config.yaml
train_examples: 44167
image_size: 64
horizontal_flip: true
bottleneck: "fsq"
encoder_norm: "batchnorm"
latent_channels: 4
decoder_activation: "relu"
decoder_blocks_per_level: 1
Rows from block 6 of the encoder, named by matrix and row number. Each number is 500 + 50 x the weight over its row's rms, rounded and kept within 0 to 999. All counts start at 0. Numbers have three digits each. After the name is the row's rms in percent of the matrix's.
# conv: 3x3 conv (encoder.blocks.6.conv.weight, 384x192x3x3), inputs 150-152, a 3x3 kernel for each
conv.0 092:585507521539447512622443477473528481525482527420534504454527470579426410580471445
conv.1 098:430438482512527574498596528584442505523575528515418473520449483501508589466479487
conv.2 100:405449526523539565477492553474574542505511460438449547530445540396476576471520505
conv.3 100:445418422454422460586570521484517478481441498521444445389636591510526506438601437
conv.4 097:542546466529469448575581497567460447502493515524464449491540500511469520542464535
conv.5 108:399541475437532561536498457520505515522493514431450507445437445534497474489573478
conv.6 100:482444547540465511516468523531513486424435507473549502428538562493506542441456543
conv.7 094:556468436502493442555448485469518434464537494602506468482540544486520493491481431
conv.8 096:597511428489482443436511414448535525474423572543507506529544503494586461546495495
conv.9 117:452497451489460498522481444524581494523420485438507485524432475555433458486504436
conv.10 100:563584507527494512480548464505492522464500486541448533563524386550497519606494482
conv.11 104:570516492422460459484476615512391410464496455580579593474571514492571546471560521
conv.12 121:417450626473490541549506506511362592478503451517430483486573443538446457499501546
conv.13 110:546535431572556414463472457500628470546416533466580525521534513496477564483472472
conv.14 111:528478455497490478427514464492514518571579507456519507581474530422599461466532508
conv.15 093:524518492477516492481509429443384525506488478455441423444472590473502479523485390
conv.16 096:539571467529544545534515507461473512548545533465514487586600399575521496572440459
conv.17 094:594578512504468468398462503496532500508546622617563549485445493489520499542572540
conv.18 102:519465499499408527505463506492455579430525473438476450450453443579422563522431573
conv.19 099:507530678523538531446467489478379516564483512456463513546532480426577496454549483
conv.20 100:566507479563482440478552427415456449506425492509474509597403460529463480531500475
conv.21 092:508566505501466569500472529435483518568463540522486555479511521366541540467516478
conv.22 109:502503468543515499533532448535424433455559544497483459485497484560469409441574500
conv.23 095:409534543467553561518495457479531487434593504534509560480531386526552372551558402
conv.24 096:493490477446441444458514455463539545418495442529417486461468565504505481552609492
conv.25 105:508520548442498528426511493467560527468441404534359442565623516416568504459539587
conv.26 106:540548525519572471471484527453549478505483468485473473460560578529619517505565405
conv.27 100:461449469458496523464530541451454538471562476486511527480489409509398465456471508
conv.28 103:465495496443473490472479505532511518526509539486489490413521599467454462550484524
conv.29 086:404533556519517522515563632494447550494479435524469550550508581419463555433565458
conv.30 100:495525461499507506490451468526476431479455488567589479526553392533516459529474525
conv.31 090:473457512503537469572566511468584467488549443593490453497579517438594522424514548
conv.32 099:534427497536477469548510581463475476508505514458528533523535479634520508556455413
conv.33 096:377476410519542520463385578505546510555458489453452458460535476516447561521443484
conv.34 095:469511450528501568473506554560453484547419461528545468381498579448662605512503499
conv.35 076:491486464464475465527516537510511449530538512463536464495494549426536532513412546
conv.36 098:402464561463538489541553409468447442531508475583513542428500504536433558499490580
conv.37 095:438498519507452450478504441497402505545545538547516483532480557511512519529496524
conv.38 102:475499475413605528543557482444529464458528497546492425528488481568519483464494597
conv.39 110:523564475505511489462459548552517496531506515487512633515516451461463499572494472
conv.40 137:479539469481433513502548471500518488526433517491487482511495465549438433523505462
conv.41 103:574504459510460562410527493480446482477578593421507474596470526559495509501474544
conv.42 095:480519514420404474499504475509509485423556526490536493525447422570503528457509538
conv.43 102:476523501435523535496484478570522493460467480470556514427487500440526564443510553
conv.44 090:491532548427530425424484481498408547461529457470489423538452551493388465510463426
conv.45 096:446447489525475536487555519466445518499505476430506495439552521496460550463461561
conv.46 102:493495544476519569490455516508495538571432566543434460459497468527466409504558353
conv.47 107:579475440504522494476588525470550557363428513540441431492560517477538520497552487
conv.48 099:492525557537428508523468494470491580468472482502441525533536503503522515527507458
conv.49 096:546474463569495503471472483504539497575469508450486521478512512513581532517538577
conv.50 102:572549420512496423496490458532554505617420491493449495588525486468568529523492455
conv.51 105:463458444486512444512495461576484517535476481468469482440571481509556395485537513
conv.52 101:566520528444551524546477546538460457403486501498555570579523519445528450555584438
conv.53 092:418468537473484499400436448462492496391497568562498592510560396657462460534460545
conv.54 176:480468490471541518513478472462475530552504499468522487506453465580566461479447459
conv.55 106:505552508462474506547484482482480536466457517569510482568537484484488397463493500
conv.56 087:428513514567452462491538476406488554493463490455427507392495636482560540533590511
conv.57 121:502424534455428550563418540502511452490538532539533519448436483482541570455476530
conv.58 107:528480484476506452530499502504519472457460574504460458461522435579449381549463463
conv.59 092:421464388502697497515505527544516521483544500420532504535489514501562550519475508
conv.60 101:390483414485537485504573465541548455574378439465585545550485432567594408555561488
conv.61 105:396573489519551450487508379425485498507483475506559614440511458487551389512529405
conv.62 091:500506529539485576430514518440477494445642577503556588479482534505479484531522494
conv.63 101:528544544503513520532474457423483513516507417488536520503496549385522565519403525
conv.64 099:462539467499627417524535449567500493642471558451512431517452410490518499466604476
conv.65 101:440488503524457461480574562464533548529554531518502417444465480615428530468522441
conv.66 106:500558511464518528447441458451577457453581450507582588477507487475491526486503506
conv.67 083:477484508480538489454480548435474519453512595549420474502499417562392467495537459
conv.68 090:505542544430449503462556470482502442374512521505504538531485529515481444428580565
conv.69 104:564529445606567462562489447442596462492591506557497489514487528432543530428577471
conv.70 090:441460527511383480462470452556461519439463482531541445614498475441480400503466598
conv.71 097:388454473503590499454439465529564512509514427458501525486554501443429538518477438
conv.72 093:444454547562609537516575428607467511478501506426429430527453476540452509427469417
conv.73 095:505433620452483530489527484531467549572487616437568444500500442537500417479491534
conv.74 109:482480480520407481509489494512519509489463511497544532517497479507436509521552445
conv.75 100:626628491640489433528507454498499535554493466487549438506511490514486480501470423
conv.76 096:416549549473594566533548461421506531503477467552475500546520490462590415488620585
conv.77 097:466539442529480450541499459487464492487430449463508498596548610514509475577458471
conv.78 094:410499513459498536498484578543489524477492554434508485477487504500504541461457515
conv.79 101:491472480487521563455504506485608502463451498479443520477458479523468433559456512
conv.80 101:537522490492474472481548486470449446492531506585464492532483485555455493479474506
conv.81 109:472431485514533507493539502413479524440395520565540535430493522468493510488488542
conv.82 100:468508486485434483501578468538500520539560534430531507453501481485509501510459551
conv.83 110:445564463458533498513525470375493550562526603557560503490491507420486557487493461
conv.84 098:425489463476598474560567561502512420505482456414541551459418527513463502490456507
conv.85 096:483426492463518592455562535557415579428552538483375481450526540439514573493540527
conv.86 109:567486477546465481511494436566431425459497475468634503601554435523441460498492521
conv.87 105:607453466523418477480494564471367500479522509504541542613473561540534494539494402
conv.88 095:519485533485499455548525503533473463467456499528435508463485468605521446441609377
conv.89 105:499437581540540536560515575444499459477542475460443457494514545595463513421535477
conv.90 088:537445465491481478425502445466501469548624546457514532443558540436504427524477457
conv.91 109:482495448545475528571493466486538536577506559487507502534504483551491565525522415
conv.92 101:537477501512479486470449514549519591442473402514589507498415418438463444534426458
conv.93 091:437482513498544529538491434419524447443514581424425556473581491482483532488515550
conv.94 084:520478527534481576517429553520482453520414538445466540476488524459497477495526420
conv.95 097:519529452491609465522576496493616459542565495469491420527491445539461469552494506
conv.96 104:423574542588559559460482480571489540421454411506461478546531482503484512445518508
conv.97 108:531590480572483531474512501532428592525432488540481483544503432507523462519496493
conv.98 102:591507527507461438493540479527522511488419453448429445510516474534515462513515445
conv.99 107:547622528427539388526504464474530470380532543532582539563571415451510467503491456
conv.100 106:475368440483531519526479459457497538491533494504546507528520451451518582492468577
conv.101 100:460401507446464520523489544562564466441482556560558508500525532448467583494507543
conv.102 109:542467516508506548484461442434524475457377524537561482462507628486504468480523535
conv.103 100:562529470578443516484515523547647550532470497513481500520521527548522571378543549
conv.104 101:613545499574500459492514486459506469545560421455522552520488449449479521514536464
conv.105 094:581585520476375414464521545507568491489426525426502440439490504422485460473475511
conv.106 100:475537392514442433486520480537390526520537571400491454578568586514512473517512486
conv.107 098:485462440472471496590503472514522405480490500499504519442518543553439459461506478
conv.108 095:540479559493500482486529503522540593548513541491449502479516436489521482465549431
conv.109 101:507458539540471435441475518593487559512473573486509474423538431475484445479504497
conv.110 093:511533470483486479527483424522500438544501516444504511526541368582465445483484462
conv.111 107:497578463522424446443478501576562490510484611519503518420480506512527484510439507
conv.112 106:489517518583525499472507472458505559514451503519452486586506405555484479539530432
conv.113 102:468479558526518498507475468532530436555490477533528493458499489501496487548546521
conv.114 096:434462501578456537520474534460479461576576449495492483471464602470497455548452514
conv.115 095:484456465538552584439464475483549532510436524485537453589480470416449533503460545
conv.116 094:424531508516487482479515457514520469536541469464481502516523603463488500514387568
conv.117 127:408391482497449596617484482454529559515514457554544530350581623428535561485477535
conv.118 092:538532538435447482386536489547513422381554500504567470472592456536513498478527476
conv.119 095:500481518547387387599490394486489456522494465493580530572482550422451515529513412
conv.120 101:585571399487483419455421450504510527509482455486475521604450456432449448562534474
conv.121 099:500588510509550536460513487503513403433475433465492446523516492568449411507512474
conv.122 110:433496429533392468468463526440475472513524532530552442476454498485485469476501471
conv.123 097:467583466609652430535502399478543521553430518527534472488509525468486458513506537
conv.124 098:628540563515428534484429468565483456512511512494467593506550508404456475599545487
conv.125 101:518372503539455510459431560442481510456481500457524507473551439479599465577530436
conv.126 096:530575464447571493487488524409496520513523563520506460484580571494500484564536498
conv.127 104:519484481555518448473420355467494471461505448476533408610484471581520520447457551
conv.128 099:523454492416452496484493504440521486442490492496481473529535467442526421511497514
conv.129 096:559528540508594614442516517413471545503490504427550545506533502496486403494445528
conv.130 092:475485484448467626536456571420451455568491569593483521506581645495499542480513489
conv.131 105:377574410453474418456418525524538544452498488413560468474428500502535486477527482
conv.132 104:478507432402510557433527486477570453467509497510597509540466593403520543531469585
conv.133 105:545505525475509510543609548471490547511574464492499513425477475543468481489454442
conv.134 088:524410515493501588499533483404573577577549458565511487441509493466611509575455386
conv.135 097:582569496436467456469480497541501633516474530431508470547610438532505481465559531
conv.136 100:433488554480444426396403466549497500524527446470514494554509415472464467527518429
conv.137 093:531397572553506527514486443487495522523521471480488577494474520482464564450510542
conv.138 101:408524519531516449527453480499503536440473494524506512501423451501455450532492382
conv.139 103:588492503518440485491328390469508513509490514520528568468442577471444531498515489
conv.140 095:495398417607535522556425495569548560480502505410491501563430489521466463539405351
conv.141 093:435594540434460473495477457455476474465412571514534485417409558482391544512515515
conv.142 081:530500515421547540513385575524504469474555486501524537456416549460397582469402472
conv.143 131:417542506492434529471471542510478522485436506545496491500450465511545519561499525
conv.144 113:534502485546533452516536493529435540524491530562437500515539466526402464593491457
conv.145 093:534465500411489537497492522459513582454429498495518447465531501522617459572436592
conv.146 095:523427631473460526513523512504546544516288609448458491507411500589503457524425487
conv.147 113:408456484495494499469477529477503536470517475483433547470514489460503510553550558
conv.148 091:421585494478579542478507492470489494469482472537573529462596589447524474584518348
conv.149 099:528452496426409475525490502487502503501452512507540451438555444466464509455537528
conv.150 091:496540448514471494477490484547536499447553492477462539441519476493384523481593509
conv.151 098:519623452471519567478515409471521524446465422546511530538487506521481565512459554
conv.152 123:513469514476561548488485501536526512470538486500542522500510436458458515529486508
conv.153 093:413496542457511611579599570516511492515486457450600503528602565513548542451506573
conv.154 103:464570492510479425542544498573527527442630393571423472526519459454505572513528473
conv.155 096:464379508598571533531535534441446496482512498484502450473514565468492506598462518
conv.156 091:503521564538505501520439521452476491618423502466480539511494560555454568416470457
conv.157 087:447463433469516498520471548400504553485454576478443587429428493549614513530557466
conv.158 090:536562487472554495507506566514499538509420484468464618548475469547472443619475446
conv.159 106:471535504494489538527468532484459518412420568450488481514490473530468511514492466
conv.160 105:451509468432457433475565559508556438546622422486548508465518510399535583458531433
conv.161 103:484604453471539479529493487522483444531510436484420442632589488506435483554489454
conv.162 087:428463457536463531459464575530478460513483545513520389583411544609501425599467475
conv.163 112:435498552434547468499434491472492501482530458568517561572480519573549474548464453
conv.164 090:556573437488488477494420483490436502522474439482495478486464450526519481482433521
conv.165 098:461529440424540497454524490472454510451481504634569549478424603427519512463495522
conv.166 090:445428555455556511477606440559449570483491468445477491499567438392653524491553409
conv.167 166:514509550478391470483544468500471482443600495553516491532566510441477592519589531
conv.168 100:460499507485509560540464447447465529604488425512525464421518497487546431478477522
conv.169 100:520534437553480534423425551474451510598379546500706568507520434573534446518459587
conv.170 090:628509520561480392532491466609586504433466411480493584492535432501537587579433423
conv.171 099:482533541515518436494497489432520537425475417430561516498488488439517435485533488
conv.172 103:421467526493517560505521556460448559418415632479468525435557480533461542601535469
conv.173 094:466490539495523582495526511465422493600571500433443474453503496498546583536482510
conv.174 100:487505389430479464514535500537418415519451520452528501488555574513535450498526500
conv.175 134:503487484537506486489512481490498477463462526480443511481474477533524519541448502
conv.176 093:455451484501448522486520511474457486486479521512496496423499442648499555581533502
conv.177 101:538430539557516527503567525543511472614527465537432440403543438548561448485511469
conv.178 102:513495526439451566524466484441520473678464488429434509498532472465654534491631451
conv.179 099:560573436531419504446460432494476509480472570478526425572530443462504561482554465
conv.180 089:492488487506463474535480483512488555470559612560491469430472479528530482487512447
conv.181 103:400447555461532557551539430511454563462524579513490522496547456559522547520572511
conv.182 096:452384618410424568475542529497493494448384419506453463550494523583542512451544635
conv.183 095:543473453559492596487417524449474502411530449497438549477529541470349537502519599
conv.184 094:554532513534457482494493488532482492433465398480541417490525529504432494469494445
conv.185 100:494566490546445542533580521481478529501607574451498574452609536515470528469558509
conv.186 103:590582556537402532543506645527563488574490521524477495583525576597560492483517543
conv.187 099:526558507489460507441506549485552389500556424416528549535520440468564498536532437
conv.188 102:468509481503505522500602462522491490496514479499504484446507595511515548486425496
conv.189 095:511494488501434507559540566477543508471467498574486429505453591489521522495515553
conv.190 096:533535512449574604448557441571521604435441367479462444390537529439505542472546422
conv.191 094:490476441552517467498446462442565634500426429436499513665581445588562511451522529
conv.192 097:499508512464547525486513457484553478454445453473492504395487606370492564422542537
conv.193 102:566598521489497486524471550518508536497409456502516531526516450543536510542546460
conv.194 104:458461534453513577492538434523436484526474519508517451505517506518490452575558523
conv.195 105:521514463366597450518470551482571492358489528490508545521626450450576558451593452
conv.196 096:499451477477575485562460516537451524568429453456533525430475536405398592521503568
conv.197 101:465614517518510556516507472497561553432485480496496548467523440511459483514554480
conv.198 101:421543537547546518554472449417532499500457559531463498505465582542460434523578518
conv.199 095:492560466498507465524495552543464531419507495452522483544485496491523562398482502
conv.200 096:448402478595492484513425512429463519545548443573510462528465504506539497512477495
conv.201 102:536432546485474486507522540515471491488467491476556523529529436504473440514456487
conv.202 083:472522488511400534592490561473540436577522497543516489504429539571530457548489558
conv.203 088:470518632466499562490650462513488514563554503540522510419574449461546477480540487
conv.204 106:483482539495474500477461448547498446354545443521548525442593505432556515523536446
conv.205 111:486334585435569512539458473478436477447581539565475573479529525472488528500533492
conv.206 093:543552505490551411452512494495552558494517456440489419594485454446437469487498472
conv.207 104:405475561605585493623453457492589398530546518524466514499426513567450511572487536
conv.208 100:518412515482485468433526540414539463451448589509470570483440452526498441467563509
conv.209 096:362550522456501538563453556486503593417500498525466479378564481409564489518527487
conv.210 096:376468484500577539551486589497510480434537374564472432573525483498522553508549435
conv.211 107:531559491492508471562514436450485536504532385515516527530444495511458472503564445
conv.212 110:444456530454512519461453539506487477481620526469447516496471479459496490499575509
conv.213 103:460580528492534557461473609452568539454588489525500430497585484560538488454460465
conv.214 094:564455497529419444432523489495535450421471554548480452514498460561430391577502475
conv.215 089:536423438488516474532479594455542484604500513498457518541462423487455466624391512
conv.216 093:487515432465532597455452521493468621484611479568446576480587483443507472548405374
conv.217 091:535461527568441539503516468551491544449486524447470410439497464433496461475550453
conv.218 096:529550499539463506489465423524475397512568432498500508503454421488506444557499387
conv.219 093:512634478465511517416488394512429509466473515465437545497516398373488546470600548
conv.220 086:540556472518421425529522482560505491500534536468548457501509474474433547516581527
conv.221 096:485533538548625555507495545532451470459497499518513489554510462441498496389525528
conv.222 099:503502555459521536514464543524550557452431474410477542462572526553447455532607515
conv.223 095:365521490467600497538429462506552502498501426527529465489519508506525496499518500
conv.224 093:496486466497490559503487449501545497523490572486535593439501564493491494444525484
conv.225 096:398524479567513544528474457576485522543530505530534518502453435549552498495467432
conv.226 099:462630473423525458425510519523472532447517566523520530481502420576462403364562489
conv.227 094:457471458511552553473595563429550549515534601479451656508493429470539391570475433
conv.228 095:439463565448499612548534579464570518451535456400573536476499465500538571565505598
conv.229 084:405474546444510523536532472497531626395564530492532516462436545532467558516533434
conv.230 097:461550517529542519395509532529473544492442490435436505546593485555507472417538485
conv.231 099:475502530445451557547444585545500565470489537488485487494497438492451474499440487
conv.232 100:495515583568572534586542508520493519561492585500397415465516562492458549511487549
conv.233 089:517495457506435521510459509520546565461460494532458502533501432547508459489471474
conv.234 101:529527495503450518442577505534552528559437505471470434546573498555566561506541517
conv.235 090:526493545546563503493477528541539416481515529532522454456564494539492562502483547
conv.236 120:585508463503499436563469457479514469543560506472573482489525539475477423509466488
conv.237 094:577435415582524538427529525524466398509481408553481465469537455420542486472469518
conv.238 088:498567533486463633439552450508504597480377420505529470510470455500464531473390521
conv.239 091:420498565520595504619518575492510452343476557540483492583471513477557520517549485
conv.240 112:540555493512492473466496531596518550559437483414555437488466432498506432467496516
conv.241 097:517498566531437504489466484581482498469484439458455446480506567453521544473454487
conv.242 105:517457531465495484397501572457463486569501548506513473416488536535497451469505523
conv.243 092:458651525597478477491439437513578465542560440539559518507495513522517451478444481
conv.244 093:612519515487464458445355489466449571534522450521539510510507475461499536603493474
conv.245 102:515520509504502549492514544429562532469482400477505563466504456524472557488488519
conv.246 094:431447436469544533455523442509503476466338444394501490492482561524507474525443515
conv.247 094:462506481532508503478505443531532512497452474553509519461546486531470458508538493
conv.248 098:454519491429499538481489645516528470439532583423512490444559501467467500403501571
conv.249 094:575453440524438522493482462578495442476504464392484436592520437459504514501500510
conv.250 092:541463432538464472474433400467402528540486554502428523428522420552492406538477400
conv.251 107:495510515458461513475521492503462474536500548483438474481512537514402430558467509
conv.252 100:483515439453538481555542427436545501466563566521470459572419520460481502477560420
conv.253 132:463510463487593468471457460446559414536522520484548517484448523529530531553481485
conv.254 102:451589476500521464425514450494431437532580484461537547451626444580565534527610522
conv.255 091:555495491568435561545515521532449550585479503588457475469512418430546496455571478
conv.256 094:516489517523448474517574509497501548526552388415427514522436495460482527522411495
conv.257 107:466559465519598475514434492465478572429540482511487530469488483479449502526508477
conv.258 090:469452486516478556579535509486449371449449461503554421573476513545531463485519561
conv.259 100:480561595523457521469468517447478552478495461491581466503508423615435407612498419
conv.260 101:398532509489513462474440482537501466477472436531440441426625555445511461430514492
conv.261 107:567529450581450486556472477458511483548478579504525513588578548524501552577460472
conv.262 096:441573542400497544427465451518535483528490556542611471493531446551556482496461527
conv.263 097:450499484502593445482507409500501493559517527499504478461434512536497489413437462
conv.264 091:522506573501471518524500532510398527416481500563510532522438460529467472507493537
conv.265 093:510480575477489439463481375570521509571615521501498521457509538570423622533526500
conv.266 106:467449401473538455502489486465528529488505503440514466592553489532514419550511448
conv.267 100:532491448490441451455467543520478494419465453397441512500527520524555527530515557
conv.268 108:433422509558652623519484477494532524478500433505486504485438476487490423484489519
conv.269 097:489464436545538391510475485479489493425514470525534507466409485383419587475449399
conv.270 104:486575542535661465471534378572504523387577437497534475591528489455475557477500478
conv.271 112:525562476560483437434487419494488512471598510520453528514478514515469490601552460
conv.272 093:443520455424525492449591535578470521435533594504441487474559468504508496437540530
conv.273 097:512529502492530534523496484478544478479538500489536451478538618442543457528457518
conv.274 106:506412535521441608508487467489578441469547505530462494446566501429472557469472516
conv.275 104:533522506456476491477500456542546509507457516440503518536481445555489477506521517
conv.276 098:496493514505729491495473472493469537467476502472466425513537381502561551499521517
conv.277 111:511490515488370581501514607431451480469573554508495516392539517475505467418532587
conv.278 098:546547502509353458412509505499483428563430504499539543505491473464603522518555538
conv.279 109:535479535474572448490449473499503444545475450503518470568564375520565459471482392
conv.280 101:527509441525476519496429464482463524496502499481555464488469432467485535498479446
conv.281 109:511592580415406572460521527561407580419424552421480510476528473590496507504443545
conv.282 102:455520565456467583470535545537449509460438582495521580509533486526452467486597536
conv.283 096:482615562484602468433607507518508510563495503553549545439536487444462538476472534
conv.284 101:500537542504513489469539519506420509522452440532620528481483547430516632473493514
conv.285 096:544489489500485382524571469575477426505582480499511509489499438508551500452457512
conv.286 094:434468428447564565458516444406532459437474539456497606486596477522571429504548490
conv.287 092:520450446536560469548513496492471434559487528461414596495514440604593533548484470
conv.288 104:514504464520564450484535505437561466538545432526594479552413496431539511453426519
conv.289 105:570554566519574508524522472412529465445438481468597527526496435559440470521458542
conv.290 094:492433486494507537454488533520414438551479498497489524428493520509540401490479464
conv.291 092:537420455530543402472487497511450451453422437487487497544485469523519511473487547
conv.292 098:454452416549548599523475487446445578433476457520460458464499579500501580519430643
conv.293 099:487512583426500557538553539391509506505525495449519566368430557474492482530421513
conv.294 102:464515419497537504558473511591529468511623545524544484513467461534472496616550483
conv.295 096:501498559542506491521490565454503583553525564599522534425447551471503521500633564
conv.296 093:493529505538504443521473503488461556488441448514555553451469503462548560580557440
conv.297 098:525423560455530440498525485492510437488570532554559449557467455498496546499414476
conv.298 105:457411465439465512452551539549508553444487546511498450439505503476511531496512538
conv.299 103:564568517434495541525520493550560518406563541414461513424551505488524550489496484
conv.300 100:587460471531437563501476491569372461458483571468548439525485544518438485498458530
conv.301 087:546532518456484548428518557496508421473529558367550528546533502488445471455443468
conv.302 092:436468474492464554564471530501502480509532575526561470430520524509532653466451562
conv.303 101:513570446476562442442473504445553511556374443501403570548503569552462461506512466
conv.304 126:380548450456532545523502470587482461446565513477551452463493557458610621452499504
conv.305 094:614470512478458524486601516482561501466472468495405519434580426556532499471495428
conv.306 102:569555556511440500541527508486475447529540444558597503404491481496470547533471535
conv.307 100:538456505556438494428424499629516507455682568460532533535391462654481454463473437
conv.308 102:557596514598477476457477550522552531464520474512545567501536502480521427524485498
conv.309 100:501467534495508465468613459452431591476472586530481555506484445559492534522455461
conv.310 096:437477524518429523467503536497502439459451581531449504460553602410568431502577432
conv.311 100:472559448520517445475515520523432486395595450565503582557502476524420457629524444
conv.312 102:509497567516422516473564548507504457435540513542440465481432546522497487414444538
conv.313 091:526541496517444409483492471448449463518412440417518492577482533429480510515557560
conv.314 096:487529441557553455539484484495483515471500584527503395536452503517425451587518424
conv.315 099:515444489448407552569430502497497418499467454467494454454451527465524480495454563
conv.316 098:621643438463503462531428498490521542561556471433533448472488509432493473506520450
conv.317 118:476347491419529515574503490542533491503513469570591531487485486483427548478445542
conv.318 094:541530470499474482523483427501479542456654486509538599463472535600404405593476404
conv.319 098:528529475520517547521628501512527567462545471478491468536428462568512501486498427
conv.320 096:476512507441535542550490569442497523575518465483490527451467397596524474537441460
conv.321 094:562570545541455515514470556474451535436413500426608487523471585581361580467440605
conv.322 092:480526511516520512472573437476524433460441491489456508642520489443489417435545504
conv.323 098:445518525455586489493451516512534500445485483494473422464571589435459487585439536
conv.324 099:497534459472525471500535483625499485421510468474519453493468579490441503472522586
conv.325 100:480551511486493551573405479398568504525583416522516449479512549454482415449458532
conv.326 102:511489446515526512505553487499518409511513418534560430552523433454575442592543417
conv.327 106:474403495475567593528549518508626511500470509560493530453464502466517422527494465
conv.328 099:529485508511457573540575503523364547485511475557513544529491476427517513536457478
conv.329 102:563570462564559451480534497517463509534430518589452382483530427390584428499592470
conv.330 101:469516523553596495584516453470502485568488418491539489522577499467488516489549403
conv.331 102:453497562446419489551572538465539444498610481505449572463602514483483504476573590
conv.332 096:469393522581615584491460478530529550499359477454523480537530528533476509495538405
conv.333 094:485514509480461526450498551477547494540517498366573561505526480465590533453596539
conv.334 093:474516429507479495437429416460531483523482506538450540512500479473498474448568436
conv.335 101:484564452502490523502519444473493545449555475495423561466448393512512487534513479
conv.336 098:424430435514445420507497466519479420384497587441532515499583422510479496460500517
conv.337 101:502508549496505546560386559442493579472510562509466509423522551552409550464480501
conv.338 091:453535459483472489569461499392549473521478517496530505571508496480510459508474533
conv.339 093:497532538443513540538407577414500539555464499416478469455446582446503534552561534
conv.340 098:524483569552481559486517470540543482499611501519509589540505443484539542407513490
conv.341 093:422385493498491544453480501502531438519498512530474488481495484558444455457478440
conv.342 105:435441457481521502539526496536449488458546562485454518446527437480564566473525533
conv.343 099:464572530504462484437609433515593497410543473482460526491570409549449497445526540
conv.344 096:506396431499550531460501526489466529430490442457542465439464530497477473437589502
conv.345 104:478534466559490534466562428459524430461547531557463550515579520512460406402567464
conv.346 095:592467461461556492455527470608535461517573495478434505567586506565538537539536498
conv.347 095:529484465492475444569608453532541486487472436429510420528549424500486474563495539
conv.348 095:521529565466556529499538593486399490522501483544455443476531496366513503394486561
conv.349 097:518595553485482523540546395452466526466562436474468428638610369465622412534669494
conv.350 099:427546434497587473439518514537515544473477485467555476429489474601526417505461463
conv.351 104:471551445451506464485526536475556473526500460474546568482450471495497501599419477
conv.352 091:503409424492526455491540430545500500518537502527515505438627522550470449567536474
conv.353 092:546529535531405549555606546552500442502419428509470484484554444500638519498510504
conv.354 103:464533472515570514461559526461444496462582488591517460496474543528457426564520461
conv.355 113:554464505543544509498490495500382495560485540494542507541471529512458489488471502
conv.356 095:480534515596604495589476356518552586570532465629581440461426584469506469440462489
conv.357 105:510447474551508539515453557485558528498513519466488552491471488491561426464516476
conv.358 103:444551518540445524510438489534476497552563534483502414442489478557498458503471491
conv.359 080:546480518488595530470477463556464585520439414455497559400478518575413495473434539
conv.360 088:398527347564464514496488476554488553498503547475578507493427521595504459543544422
conv.361 094:558571491491510540553494500523495532516476439450526520525511525556488462492500456
conv.362 090:614438456479565466494535499481505525575563511472552513393571448666545533618461425
conv.363 096:502553451551479540437477426484445556419413528547504556537504425541524437516498442
conv.364 097:468484450487453519463473549484504482444539539510481490562523482528451443477435502
conv.365 096:415462412411575526426643561554526459466491549588471480487464530478442498524484468
conv.366 098:478419407447577528530475486434459521494512561439474535448555524433508464562464358
conv.367 090:444498499469538444564511483454446550441405532560478549506527492569470491569531509
conv.368 100:524446363552465504493568477504434501482449564429543530516452480369502472391544385
conv.369 115:532480450538528543446513512486516457526506505515511496449503512527418479505476551
conv.370 099:448467475395505478486459494407560475548461486508524559447437510486634627495487662
conv.371 106:499511547543493591541478454515531447492522487455511458508529483471489573525550451
conv.372 098:474566492477472452482497459509514532443423450575534485489504552422502468473548507
conv.373 099:485488518439539491450439465562448489537461518576484541497524495510506457457577483
conv.374 094:407491479481486450441501420448486450448478469434484468508535515446472472457493505
conv.375 099:489556466491509555506409503463534467476425489433443476509506526475537543514605508
conv.376 108:489601430640525505445518483487484464482548516519506480514500533404493502481507468
conv.377 090:466493433540521508518536423455516389506465516521557544428519428520541484451519470
conv.378 093:441473430496537489491483469547456516435534501494470481534463558543452500498452491
conv.379 099:589419538486566469496445431474454569506564486460578394609494470496554430532452498
conv.380 094:540504530506538490562505390565536496482410541512428544429449485518523452563513401
conv.381 098:479475479452456458470474500451551427465417460526496534431488520513495453538455535
conv.382 099:482578533521521474574563569487493494536453547503499479529510453516557526495436547
conv.383 112:542487479542416486504519480484509473526746524546496467478472513492501543559492521