A small image FSQ autoencoder, trained from scratch.
Data: trained on telescope images of galaxies (Galaxy Zoo DECaLS), 53.9 epochs.
Rows from block 7 of the encoder of a small image FSQ autoencoder, named by matrix and row number. Each number is 128 + 24 x the weight over its row's rms, rounded and kept within 0 to 255. All counts start at 0. Numbers have three digits each.
After each channel's rows are labels from the 100 images, of 14848, where the channel reaches its highest value: "patch colour" is the nearest of a few named colours to the mean colour under the peak; "top examples" is what is common among them. Only what is clearly more common there than usual is listed. The data: telescope images of galaxies (Galaxy Zoo DECaLS). In brackets: how many of the 100, against the usual share in percent.
# conv: 3x3 conv (encoder.blocks.7.conv.weight, 384x384x3x3, each kernel summed), inputs 320-383

conv.149:114136155186137098133145113115091144120143153088149130137119139126145134112144123143126128111121118138117111165107152173119101102097132113119129134122171122139153104139152158134122096118137122
patch colour: grey (68 vs 6.1)
top examples: spiral arms: yes (39 vs 18.8)

conv.363:136127127115128044122109166091151152133125130089176113130128109131146134061147118132138118161075116107128132124136103128156133110168122102131156139130160112110154107178147166188130131145096125
patch colour: grey (52 vs 6.1); brown (37 vs 12.5)
top examples: shape: featured or disk (61 vs 30.5); edge-on disk: no (54 vs 24.7); spiral arms: yes (42 vs 18.8)

conv.242:095121145111104091114114157092153131138111105131142120161122117155098127155151142124138143111134120107135109046131168134111152113145107121095149119115106113147110160155151176123178135138175178
patch colour: grey (46 vs 6.1); brown (45 vs 12.5)
top examples: shape: featured or disk (61 vs 30.5); edge-on disk: no (55 vs 24.7); spiral arms: yes (40 vs 18.8)

conv.265:095131118093108108124125136118105137141126154104156135161118127127105113116111107100126119103071122113112111089113130136115152108160086128117132109126116127158091151093101144100125136121102140
patch colour: grey (61 vs 6.1)
top examples: shape: featured or disk (61 vs 30.5); edge-on disk: no (60 vs 24.7); spiral arms: yes (48 vs 18.8)

conv.38:094113089152137156143109143160135135131133105131141136099150140180159176118069192125113104119121143123138165126124126127088144122165135158098114103130107101107100132149132134089148129117079131
patch colour: grey (41 vs 6.1)
top examples: shape: featured or disk (67 vs 30.5); edge-on disk: no (60 vs 24.7); bar: no (38 vs 12.9)

conv.6:124118107088111137148112143107143116141083101128151147129149121175108130114083138141116127118159128141126103140120164155115153146105153059141144139119146104135081127118128115160124156117094146
patch colour: brown (65 vs 12.5)
top examples: shape: featured or disk (61 vs 30.5); edge-on disk: no (54 vs 24.7); bar: no (37 vs 12.9)

conv.124:157127102155116123118108114127142129119124170104131119153136118174127141092122149111093120130165177104143120115107157146080102120163094122151141126093160100137133105162140105177139152183100159
patch colour: brown (83 vs 12.5)
top examples: shape: featured or disk (62 vs 30.5); edge-on disk: no (59 vs 24.7); spiral arms: yes (45 vs 18.8)

conv.23:161133130109084113140119106130167082119109132090107137116130144125069153140130086170137118089137118133129127113125160131093121157132124119102048141137071131121121116096140128089125152154117113
patch colour: brown (54 vs 12.5); grey (30 vs 6.1)
top examples: spiral arms: yes (39 vs 18.8)